A small CTC audio transcriber, trained from scratch.
Model: arch crnn, depths [1, 1, 1].
Training: adamw at rate 0.0019, 800 steps.
Data: trained on short read English sentences (LibriTTS-R), 26041 training examples, 2.0 epochs.
Rows from block 3, named by matrix and row number. Each number is 200 + 40 x the weight over its row's rms, rounded and kept within 0 to 999. All counts start at 0. After the name is the row's rms in percent of the matrix's.
# weight_hh_l0: GRU recurrent weights (gates r, z, n stacked) (model.rnn.0.rnn.weight_hh_l0, 288x96), inputs 0-95
weight_hh_l0.0,095,220,196,165,228,199,193,273,282,138,141,240,250,159,169,243,147,259,265,191,156,198,114,183,178,253,259,195,215,168,253,286,166,238,179,207,243,235,138,274,172,185,151,233,183,226,196,210,260,218,190,228,165,209,226,198,202,287,191,183,226,177,241,145,217,242,146,197,210,217,174,141,211,270,188,217,180,219,207,274,203,164,180,173,209,245,132,254,232,265,235,203,204,241,183,183,184
weight_hh_l0.1,106,144,179,232,178,260,219,162,204,177,252,203,159,219,170,182,184,222,167,227,251,232,218,234,179,207,225,186,144,279,224,215,178,213,138,178,236,161,179,237,252,196,169,207,135,250,263,170,200,190,233,237,122,251,208,274,248,251,227,200,174,195,166,208,191,215,147,233,173,187,173,177,227,216,138,249,220,127,184,243,158,190,276,291,259,105,279,257,199,138,190,168,231,233,237,184,185
weight_hh_l0.2,089,223,267,232,142,252,244,159,193,216,206,271,173,209,192,173,199,271,144,220,214,192,191,177,205,167,221,141,176,133,202,159,148,280,161,228,131,149,232,132,165,226,171,181,229,231,184,244,256,152,154,227,161,215,163,271,253,197,177,140,145,211,237,207,231,230,199,207,206,199,189,150,203,179,138,210,208,121,194,200,180,248,232,292,212,220,164,258,219,302,229,247,229,200,195,244,170
weight_hh_l0.3,093,271,198,194,227,198,197,110,209,142,130,204,170,156,178,144,270,232,227,174,210,232,206,197,157,132,246,185,170,226,214,193,208,128,203,158,231,173,119,154,212,170,263,261,166,192,149,181,200,156,227,208,192,264,182,206,189,249,215,155,195,207,220,218,216,202,240,221,182,256,141,141,160,178,180,184,277,209,240,184,132,161,288,168,263,165,171,262,214,203,264,195,220,263,222,252,255
weight_hh_l0.4,107,207,153,167,205,253,140,169,221,197,172,122,215,222,258,135,171,282,203,190,246,147,176,203,146,170,237,249,141,154,226,219,198,174,174,122,192,177,173,204,176,257,227,251,262,145,258,186,217,156,178,235,172,274,186,226,103,284,202,257,181,212,181,257,136,229,264,258,238,168,171,189,167,223,166,190,149,175,170,137,195,216,218,168,247,171,229,193,181,212,242,237,213,211,206,215,155
weight_hh_l0.5,104,139,207,200,208,143,140,199,172,141,205,192,196,255,215,248,247,211,169,225,232,256,169,191,188,134,196,239,182,198,273,209,157,159,143,177,156,227,187,229,269,166,276,245,238,213,183,129,230,216,202,214,225,248,144,154,163,227,255,200,237,237,189,239,180,156,229,257,225,208,219,149,135,197,146,158,233,154,158,210,222,183,216,271,219,246,212,227,161,180,217,241,302,249,175,124,129
weight_hh_l0.6,093,192,169,218,144,164,220,200,216,157,228,160,181,160,284,173,219,180,172,254,164,194,259,240,155,240,224,190,250,135,195,274,177,190,154,136,202,172,206,144,222,223,125,154,234,185,156,164,207,231,232,159,258,241,165,239,130,174,204,224,175,198,217,246,172,141,221,238,138,178,265,193,114,170,222,181,265,183,181,177,218,231,166,319,200,171,178,266,218,187,234,260,249,195,233,210,222
weight_hh_l0.7,092,191,163,213,162,226,173,183,198,254,146,282,150,199,187,247,199,222,217,236,232,170,180,151,258,232,271,221,195,127,158,173,253,173,257,275,155,197,166,274,203,218,202,250,224,223,195,222,145,207,126,186,184,200,184,156,247,178,189,192,220,217,134,216,138,163,163,211,244,156,106,173,211,266,291,227,182,153,149,175,237,167,152,233,223,238,128,204,194,240,144,183,242,239,193,201,241
weight_hh_l0.8,096,189,109,162,215,156,152,143,129,184,153,222,190,207,170,241,239,149,234,238,223,236,252,227,229,193,247,252,192,159,174,266,265,203,210,200,201,166,192,256,205,188,206,269,193,184,117,277,211,197,225,164,263,171,280,205,259,149,116,189,172,185,194,170,154,179,230,178,219,165,141,197,264,161,169,220,216,229,191,188,165,137,213,255,242,234,237,200,175,244,176,158,137,150,215,211,262
weight_hh_l0.9,097,243,209,233,241,231,142,201,239,273,155,162,261,212,172,203,264,227,164,228,204,188,261,191,175,186,212,209,140,185,263,181,172,149,223,265,171,183,134,181,137,151,264,233,238,262,201,199,222,260,184,204,268,133,222,162,238,221,190,133,250,238,262,213,271,246,151,225,170,215,158,179,257,235,241,239,199,227,218,244,189,154,186,188,275,225,137,210,185,224,112,186,211,249,193,193,184
weight_hh_l0.10,086,145,160,180,183,223,142,130,215,267,207,193,191,262,133,209,184,240,204,165,208,168,257,223,200,210,238,213,147,276,173,225,209,252,184,228,177,209,245,231,226,217,161,200,139,251,176,218,170,255,205,207,235,108,182,176,149,237,140,197,179,152,172,272,250,230,220,144,172,227,166,205,260,197,222,143,174,192,207,188,178,174,225,307,129,206,176,199,236,231,244,148,122,252,172,230,267
weight_hh_l0.11,105,185,182,175,231,241,165,185,198,216,143,248,209,150,209,268,248,224,239,224,160,112,257,223,200,211,255,176,172,213,159,222,258,158,174,178,181,258,229,224,154,203,184,124,186,185,234,262,214,193,228,191,261,163,262,241,211,127,257,241,246,190,138,132,265,134,145,160,184,224,227,193,253,253,213,212,194,255,179,139,217,198,133,229,252,189,182,155,202,141,245,244,236,228,162,230,242
weight_hh_l0.12,099,171,172,162,207,195,137,188,200,275,154,225,184,159,178,244,174,211,256,285,204,166,208,141,173,164,171,244,280,197,178,248,217,175,182,208,167,183,166,245,235,199,176,270,147,135,199,279,129,178,157,163,193,219,236,148,185,175,208,153,173,144,207,179,157,214,238,196,157,193,162,256,154,239,173,209,238,194,165,195,261,215,98,177,243,209,155,208,195,138,213,305,141,203,156,219,221
weight_hh_l0.13,099,259,127,224,198,144,222,134,171,154,157,186,288,199,251,241,215,173,204,178,209,170,141,145,222,224,200,260,214,256,153,202,193,192,141,233,193,229,145,207,238,220,164,146,267,164,268,166,145,231,243,154,244,187,235,229,230,182,212,277,116,139,209,162,220,181,203,210,191,229,184,238,227,158,263,209,227,184,139,149,271,176,238,192,170,252,193,177,156,207,218,175,182,147,162,240,264
weight_hh_l0.14,097,182,209,212,206,204,219,247,159,166,205,115,206,191,263,157,191,162,185,204,268,251,196,249,212,256,213,183,143,241,153,206,208,141,205,270,273,197,124,167,110,205,224,264,159,207,162,164,207,223,226,245,175,211,210,227,132,221,258,139,291,171,217,177,208,192,245,148,232,155,215,176,228,180,227,188,173,175,175,261,186,204,274,149,131,254,250,188,185,156,160,141,245,216,236,181,168
weight_hh_l0.15,111,239,202,208,188,264,235,178,131,184,167,138,157,198,173,190,162,183,264,168,153,199,176,127,255,141,211,210,144,211,188,204,285,217,195,207,185,261,177,181,174,195,215,152,214,228,231,176,156,175,163,160,193,253,204,219,204,166,165,150,225,237,240,156,146,213,177,228,178,249,155,286,257,247,195,152,148,190,152,157,245,232,174,311,242,131,208,138,180,208,169,250,180,246,237,267,179
weight_hh_l0.16,088,188,272,242,270,257,219,197,161,198,240,207,149,166,204,161,225,233,260,211,249,119,165,188,254,171,196,168,230,206,215,178,155,228,222,229,247,217,156,187,189,155,148,176,169,212,121,136,206,251,254,108,207,233,147,163,220,259,173,182,180,195,203,271,241,138,259,235,193,277,147,259,253,176,201,165,150,166,173,175,198,156,228,242,202,221,156,209,209,218,169,122,238,224,195,235,155
weight_hh_l0.17,093,191,232,136,148,188,228,240,170,155,168,169,172,154,225,188,280,108,220,124,110,135,161,200,162,174,225,253,224,255,280,251,213,208,213,133,258,157,272,238,224,210,216,173,189,138,183,181,245,217,166,172,177,230,226,165,106,154,258,222,181,140,185,148,204,211,169,181,201,181,191,203,214,195,224,178,250,204,144,162,150,192,183,253,208,242,189,204,185,226,231,199,149,214,120,223,199
weight_hh_l0.18,110,172,168,155,185,158,141,202,161,195,226,240,247,251,188,194,176,265,209,252,154,151,227,264,179,148,226,190,210,228,233,180,136,265,207,167,134,225,240,177,183,235,200,143,185,187,154,260,180,157,159,197,138,243,128,183,283,253,232,124,174,153,217,198,206,174,259,196,257,218,245,186,175,182,222,232,176,201,138,234,219,224,161,310,227,237,158,219,139,145,179,199,155,161,182,171,238
weight_hh_l0.19,111,191,234,210,174,214,175,279,209,240,146,159,194,99,212,151,235,164,218,233,242,248,220,245,251,264,142,184,172,191,170,265,176,223,159,237,167,212,152,139,232,218,234,250,222,187,167,217,217,255,165,264,238,208,277,203,232,163,192,222,238,154,176,165,123,155,150,201,153,183,272,144,218,141,242,258,144,209,230,254,216,207,209,145,153,153,173,219,195,169,151,203,237,227,252,242,206
weight_hh_l0.20,099,172,218,223,266,141,271,221,140,171,176,203,236,264,168,161,176,249,162,174,168,225,159,143,242,186,206,156,249,257,160,240,236,135,250,244,222,158,226,236,171,104,247,231,151,136,153,265,179,213,192,195,153,126,159,180,240,113,162,233,223,214,143,152,241,178,177,184,245,196,188,192,206,231,169,186,156,191,211,213,194,211,235,194,170,243,176,119,203,196,174,150,176,178,241,172,269
weight_hh_l0.21,096,234,246,162,238,117,221,227,236,201,232,173,181,157,227,205,158,205,117,217,269,149,185,227,280,220,219,151,185,184,231,160,192,160,111,210,232,158,152,160,211,149,279,187,248,216,290,196,200,149,245,150,127,179,198,223,187,206,250,183,119,225,169,213,171,170,179,191,220,177,251,134,167,245,246,201,242,234,239,143,142,152,130,179,230,224,215,187,221,221,218,188,187,179,198,176,264
weight_hh_l0.22,095,145,148,226,250,284,155,163,230,223,195,152,232,229,214,238,143,245,262,156,193,221,201,175,192,188,266,131,236,215,227,158,149,256,142,171,260,236,180,197,127,263,243,275,185,224,148,200,249,215,169,247,172,191,205,216,224,200,176,207,137,230,201,255,244,256,191,206,176,231,173,222,160,138,182,255,148,83,214,239,211,238,234,211,230,245,218,233,204,178,226,195,220,243,254,231,180
weight_hh_l0.23,094,211,222,245,131,154,214,128,140,271,287,196,184,256,188,139,154,162,181,220,202,247,153,192,208,225,194,243,215,237,242,114,228,189,123,231,229,211,176,221,225,204,253,231,203,237,232,236,200,217,207,255,231,143,258,205,133,149,221,138,144,228,268,192,257,179,247,191,195,201,166,164,169,177,268,225,155,198,162,195,177,194,245,201,154,154,196,181,290,215,236,262,259,219,232,203,209
weight_hh_l0.24,099,168,180,212,192,160,163,265,229,213,238,177,161,184,257,180,197,185,144,161,225,226,171,214,243,236,274,154,259,194,191,120,255,139,234,203,176,157,231,205,198,227,230,214,253,166,227,181,249,219,170,226,147,283,154,131,256,224,193,229,259,239,240,213,152,145,149,205,243,229,249,102,147,193,165,218,295,174,215,179,150,230,151,145,199,242,237,154,192,233,257,215,176,221,173,197,198
weight_hh_l0.25,106,189,248,193,225,205,228,197,127,144,174,178,288,177,202,171,286,195,168,218,156,214,228,127,236,200,234,161,162,196,212,277,207,256,288,155,163,218,178,245,144,189,179,178,204,218,160,256,219,204,139,211,230,114,234,251,189,172,190,251,143,111,146,145,252,236,163,182,191,243,196,261,196,247,239,163,200,251,180,184,213,221,128,184,203,230,202,211,253,288,172,212,184,189,196,204,221
weight_hh_l0.26,087,206,137,213,218,131,170,208,244,214,242,236,257,163,205,208,196,215,172,274,183,231,208,245,172,238,266,208,213,261,132,181,183,205,172,155,203,242,135,190,132,233,170,273,158,231,226,240,239,166,231,243,237,258,131,198,172,224,246,165,218,231,236,207,120,163,134,220,231,195,196,233,152,190,239,183,158,155,222,225,178,201,144,210,182,214,170,281,170,309,192,238,154,215,256,166,143
weight_hh_l0.27,090,188,177,259,199,237,216,165,148,209,179,199,268,156,192,203,263,250,232,215,114,138,221,187,138,183,242,224,273,188,259,222,261,169,188,252,218,237,177,153,164,246,208,196,175,223,219,266,170,195,143,196,233,199,186,222,198,194,126,231,168,201,186,168,203,153,176,162,203,209,243,252,134,162,244,137,260,216,165,146,178,118,162,289,164,206,193,263,238,181,221,275,130,190,236,222,194
weight_hh_l0.28,084,230,228,214,184,195,194,166,137,107,145,237,212,140,175,210,238,219,199,223,211,162,191,235,172,203,249,258,216,202,276,198,226,166,175,216,179,158,160,273,210,213,179,192,197,151,248,277,238,237,236,255,150,237,209,195,277,127,243,287,117,163,145,230,266,199,222,230,236,256,210,235,237,198,187,227,209,226,242,211,260,148,225,154,171,156,182,165,183,281,238,169,214,202,196,258,166
weight_hh_l0.29,090,253,269,186,172,175,150,171,119,201,181,249,160,201,152,199,265,173,213,286,162,155,179,243,182,252,154,261,153,198,149,188,240,202,138,197,166,180,227,205,184,141,161,175,219,237,232,187,226,237,193,220,270,113,244,204,222,101,155,233,143,139,164,168,161,222,184,173,186,222,226,153,214,185,244,180,207,243,198,231,184,218,216,214,216,172,217,150,251,211,227,114,140,258,168,148,227
weight_hh_l0.30,094,163,170,171,178,211,151,184,235,157,209,261,274,184,169,191,248,251,163,247,197,190,109,212,168,174,204,240,216,186,173,221,133,244,289,230,279,202,217,229,248,284,179,206,272,202,228,260,217,252,202,220,215,218,136,226,251,221,211,258,171,204,227,271,115,184,220,198,234,213,246,240,165,250,233,177,245,133,176,212,199,155,175,254,179,207,125,177,228,238,155,218,230,253,198,163,218
weight_hh_l0.31,085,213,207,195,169,122,212,184,205,237,241,199,135,200,197,193,262,166,257,165,143,111,171,172,163,176,219,171,217,198,220,232,273,217,129,167,253,232,165,220,167,179,261,213,197,228,151,225,167,193,260,169,158,138,179,193,152,247,139,193,250,260,178,125,235,185,249,205,230,203,239,136,256,171,161,184,260,180,223,211,198,187,234,165,270,217,165,147,227,218,136,230,243,294,222,217,252
weight_hh_l0.32,108,153,229,185,171,199,221,195,206,181,221,205,265,255,158,239,163,246,153,259,215,201,104,223,172,209,227,150,130,204,239,176,108,243,214,251,178,207,230,189,224,198,234,191,148,220,244,239,270,224,204,185,212,190,209,216,149,266,140,201,217,136,243,174,194,176,180,252,181,174,239,218,175,136,216,233,227,99,203,173,221,199,299,202,222,142,200,308,183,255,175,226,233,185,173,229,255
weight_hh_l0.33,102,157,242,243,163,178,187,172,172,242,145,194,204,177,184,167,135,274,222,192,256,200,167,271,242,222,233,202,252,214,207,261,170,206,142,147,184,215,207,234,256,208,208,173,240,238,124,151,177,185,171,184,143,195,235,260,109,256,257,259,191,180,176,162,187,252,233,264,245,232,253,147,237,178,259,190,166,195,225,183,151,151,226,165,225,121,171,202,187,197,169,187,226,254,162,291,219
weight_hh_l0.34,097,144,240,268,143,163,193,255,246,165,152,223,157,200,210,144,235,194,175,293,137,174,158,143,138,161,148,245,190,207,198,224,158,147,188,257,201,209,206,205,186,134,230,217,241,219,142,219,183,293,167,169,254,159,267,187,278,189,209,156,177,201,199,154,218,182,225,194,139,206,175,161,290,125,234,225,203,197,155,168,192,164,222,236,246,231,192,246,171,240,194,211,188,222,219,255,250
weight_hh_l0.232,095,262,154,193,138,198,219,218,155,111,164,244,204,237,236,249,176,191,267,165,242,151,284,123,193,246,168,191,205,257,233,235,189,144,190,116,174,260,202,240,257,122,245,249,204,185,248,183,212,237,196,179,251,158,164,212,150,153,167,221,199,237,165,188,148,206,174,165,233,201,153,205,240,241,166,178,221,223,176,145,236,248,203,163,272,204,206,252,177,138,186,196,219,213,253,247,241
weight_hh_l0.233,095,134,218,235,221,246,166,195,171,207,198,197,160,248,212,171,236,151,196,183,272,187,177,288,255,288,253,219,188,228,211,220,171,232,141,129,201,158,217,178,155,190,170,179,250,134,124,181,148,197,199,252,151,260,178,155,178,236,258,185,206,192,236,222,149,188,163,265,215,266,218,124,238,257,209,147,188,217,230,260,199,153,138,168,172,167,262,172,257,227,243,198,197,157,190,215,165
weight_hh_l0.234,113,227,196,202,141,244,170,129,248,161,199,181,155,187,233,224,149,252,210,226,184,239,215,187,215,216,227,140,141,185,149,162,175,134,166,217,170,233,192,150,188,239,206,143,203,164,209,212,292,152,267,271,192,145,194,288,211,192,210,185,219,233,251,177,177,229,280,153,246,195,167,140,101,125,195,195,237,112,256,159,188,212,229,159,181,207,242,182,201,195,250,158,185,162,213,219,165
weight_hh_l0.235,100,257,143,239,146,171,156,193,192,183,124,234,252,234,141,186,267,182,227,239,230,214,233,169,249,260,139,206,222,200,146,287,224,236,236,206,259,239,182,157,143,213,162,211,156,242,254,215,133,161,142,143,193,209,202,210,236,148,165,217,166,173,125,244,152,175,160,198,169,268,154,178,177,172,220,245,210,154,203,197,179,231,215,145,182,209,168,260,222,215,138,170,127,199,160,190,256
weight_hh_l0.236,118,165,241,190,230,205,134,137,250,145,214,200,174,200,190,195,151,179,177,154,196,218,61,194,159,183,195,218,215,199,198,142,101,216,189,193,201,222,186,196,236,255,213,258,215,229,161,177,272,191,232,281,161,294,218,223,179,168,217,139,163,266,215,273,182,180,218,255,172,168,146,165,195,175,219,151,245,85,170,237,183,181,211,166,158,199,208,226,197,202,257,169,205,200,196,197,236
weight_hh_l0.237,094,228,175,226,207,226,139,189,244,207,147,183,124,186,238,160,204,146,139,212,288,172,196,230,303,288,184,214,235,172,243,181,279,150,193,195,157,211,208,194,151,183,274,177,182,240,202,172,243,165,225,230,176,220,155,234,233,259,221,189,163,204,185,233,237,211,261,135,177,191,217,199,157,221,191,219,166,203,268,217,249,283,182,130,191,150,198,132,173,211,262,160,254,211,202,264,182
weight_hh_l0.238,101,216,238,219,243,162,236,242,225,176,212,234,137,237,211,183,267,215,179,236,117,131,170,244,231,138,234,191,194,175,237,255,250,248,160,234,242,257,285,224,164,148,261,219,173,230,194,288,197,170,120,179,247,109,188,178,208,155,148,199,154,191,147,168,205,211,185,170,254,202,173,222,232,221,178,224,244,224,187,200,217,193,153,217,156,252,250,148,187,181,211,270,143,195,141,242,183
weight_hh_l0.239,100,196,155,259,227,163,165,139,193,155,211,210,273,219,178,169,245,252,196,231,226,157,191,188,123,180,138,236,137,269,178,220,209,183,129,169,201,136,229,193,265,205,248,141,167,157,141,205,194,122,233,259,173,262,215,206,171,166,212,231,242,222,202,197,194,164,196,162,198,134,242,209,174,233,164,153,163,202,108,193,161,151,245,220,262,279,174,200,217,216,259,169,220,195,135,207,245
weight_hh_l0.240,090,130,156,224,215,172,198,139,192,179,224,253,232,149,219,239,144,236,177,170,220,181,204,190,240,245,191,218,145,123,146,271,172,216,230,167,289,221,176,142,141,154,148,208,206,216,163,239,227,220,235,176,227,181,172,149,141,217,234,260,181,139,273,194,150,146,174,194,230,248,272,219,216,234,195,255,164,228,227,240,156,249,208,246,245,210,271,186,142,158,220,181,213,147,133,218,165
weight_hh_l0.241,114,160,245,172,194,150,183,202,212,172,260,227,219,228,215,215,179,139,229,203,210,205,229,196,208,249,227,133,141,214,276,217,238,188,217,148,153,221,192,179,174,160,196,137,196,216,187,141,206,222,198,145,160,161,154,222,179,161,241,187,246,213,257,209,242,252,257,194,236,259,199,211,273,255,168,182,228,337,257,248,160,158,210,242,266,188,170,118,166,192,113,242,187,220,232,197,147
weight_hh_l0.242,092,215,202,199,249,164,189,170,174,206,202,219,210,221,117,248,243,228,139,190,271,226,267,239,272,170,229,254,159,252,178,235,194,236,235,145,179,251,256,241,190,246,260,223,246,147,256,220,203,163,175,161,211,152,260,225,235,168,231,196,196,246,245,170,252,203,169,160,177,263,217,205,231,203,266,217,137,250,111,228,176,145,144,244,212,266,200,253,239,253,158,222,197,208,230,153,220
weight_hh_l0.243,098,173,151,126,204,153,203,226,217,280,160,139,256,178,185,182,243,171,301,215,218,155,223,225,222,270,170,149,183,224,235,209,213,179,121,187,275,157,181,249,156,255,219,159,142,131,233,195,226,159,175,239,217,147,168,197,215,234,235,236,192,153,159,219,168,244,242,167,230,293,201,256,192,156,230,224,145,241,145,216,150,137,199,217,167,256,200,157,193,208,219,169,179,152,189,171,201
weight_hh_l0.244,088,222,205,208,185,168,246,269,138,208,217,136,146,245,234,154,243,167,234,228,168,172,231,177,210,261,141,206,238,136,258,218,220,180,262,147,227,167,167,177,147,154,240,209,246,181,180,201,202,157,253,145,166,103,210,189,298,189,138,187,176,223,123,205,174,156,181,199,212,191,248,264,238,206,255,248,228,200,276,128,197,181,251,202,166,221,258,182,215,141,165,187,191,219,205,155,203
weight_hh_l0.245,081,237,204,166,120,168,180,180,180,187,154,224,257,236,194,190,200,278,175,229,203,242,145,231,204,244,204,154,128,155,217,140,178,266,178,184,264,256,199,166,241,192,221,134,237,205,142,148,202,250,240,172,144,192,157,164,219,293,178,258,192,214,261,180,255,153,210,173,144,250,148,137,218,192,230,212,179,231,132,254,150,243,162,251,161,172,218,201,199,219,198,162,141,243,219,245,222
weight_hh_l0.246,092,153,156,176,146,183,238,193,139,189,209,262,227,229,161,242,257,260,145,266,246,263,151,183,209,172,190,198,131,253,185,141,220,163,138,217,215,212,141,196,184,187,179,192,212,226,219,215,234,206,166,230,177,153,236,254,271,133,249,216,144,172,144,172,280,231,161,192,203,198,244,187,177,239,128,215,125,177,240,206,165,260,157,259,241,222,168,175,207,195,268,243,255,228,251,186,171
weight_hh_l0.247,096,227,208,207,153,259,264,286,207,274,196,146,178,211,171,215,194,152,153,252,264,217,269,151,191,219,194,222,187,170,174,175,175,170,257,269,186,259,235,253,147,165,201,223,169,168,164,230,258,213,204,183,162,229,152,194,181,168,247,120,145,203,198,151,198,201,118,171,207,239,226,204,278,192,167,186,163,221,190,242,145,245,209,246,222,118,233,159,138,185,113,228,179,207,244,201,183
weight_hh_l0.282,107,235,215,224,151,203,168,264,264,132,259,247,185,234,201,222,158,247,198,211,167,259,271,246,156,245,164,218,181,247,237,190,240,179,218,256,226,241,159,193,178,186,210,216,200,229,177,254,224,252,128,186,237,230,151,226,283,199,205,226,158,203,201,142,240,153,173,150,172,175,190,261,237,241,206,265,183,244,176,239,151,227,187,215,221,150,206,167,159,212,98,126,122,253,216,245,184
weight_hh_l0.283,111,261,210,198,179,231,236,182,143,114,221,226,147,245,139,225,263,174,145,218,180,197,234,142,222,241,135,177,246,162,277,159,232,201,234,143,216,164,198,189,262,200,173,152,181,187,157,231,165,149,240,127,184,199,171,154,207,256,233,164,235,240,234,230,184,144,143,240,168,166,142,200,220,209,136,173,240,261,182,244,162,258,256,220,250,148,213,145,168,224,175,158,199,245,167,148,212
weight_hh_l0.284,096,219,200,181,223,214,164,214,134,169,146,251,152,265,190,165,175,167,170,158,216,160,182,189,223,150,156,138,156,191,297,225,164,188,205,236,182,146,204,162,195,204,198,200,140,180,176,217,228,249,133,169,208,116,185,210,211,208,189,160,206,140,184,127,270,207,180,221,154,174,271,273,190,283,133,231,209,275,246,144,185,238,158,230,155,202,228,230,145,244,229,149,139,198,219,240,182
weight_hh_l0.285,098,110,182,208,268,206,140,123,218,189,210,218,243,224,266,175,199,230,104,177,262,207,176,268,188,211,218,207,223,259,241,200,248,182,175,247,242,204,256,247,228,143,220,198,179,220,249,185,217,237,284,243,138,222,160,247,264,226,271,195,259,149,199,195,200,167,205,167,197,202,215,231,170,182,199,186,247,173,236,235,253,167,246,229,197,197,218,190,185,195,237,147,281,163,282,215,132
weight_hh_l0.286,106,159,164,158,171,243,148,160,151,260,203,243,205,168,132,164,212,186,277,210,200,255,176,176,209,193,218,154,158,202,200,194,231,184,201,258,239,235,238,267,166,223,220,146,206,261,255,201,160,200,209,268,194,144,197,239,170,234,155,151,208,161,196,123,140,236,187,218,244,288,194,197,183,173,237,193,120,152,193,163,217,180,190,171,215,127,148,235,247,282,173,207,143,118,233,222,246
weight_hh_l0.287,098,261,248,222,182,171,186,146,124,244,160,283,270,262,190,159,248,188,176,175,244,165,244,160,246,187,213,264,165,221,204,218,171,210,102,214,216,186,245,170,256,210,235,211,205,184,137,220,124,146,149,188,248,161,192,161,187,157,250,137,134,189,114,203,216,201,173,230,237,134,188,209,240,215,178,149,176,188,224,245,219,196,160,204,180,184,194,121,195,136,244,210,181,240,241,220,239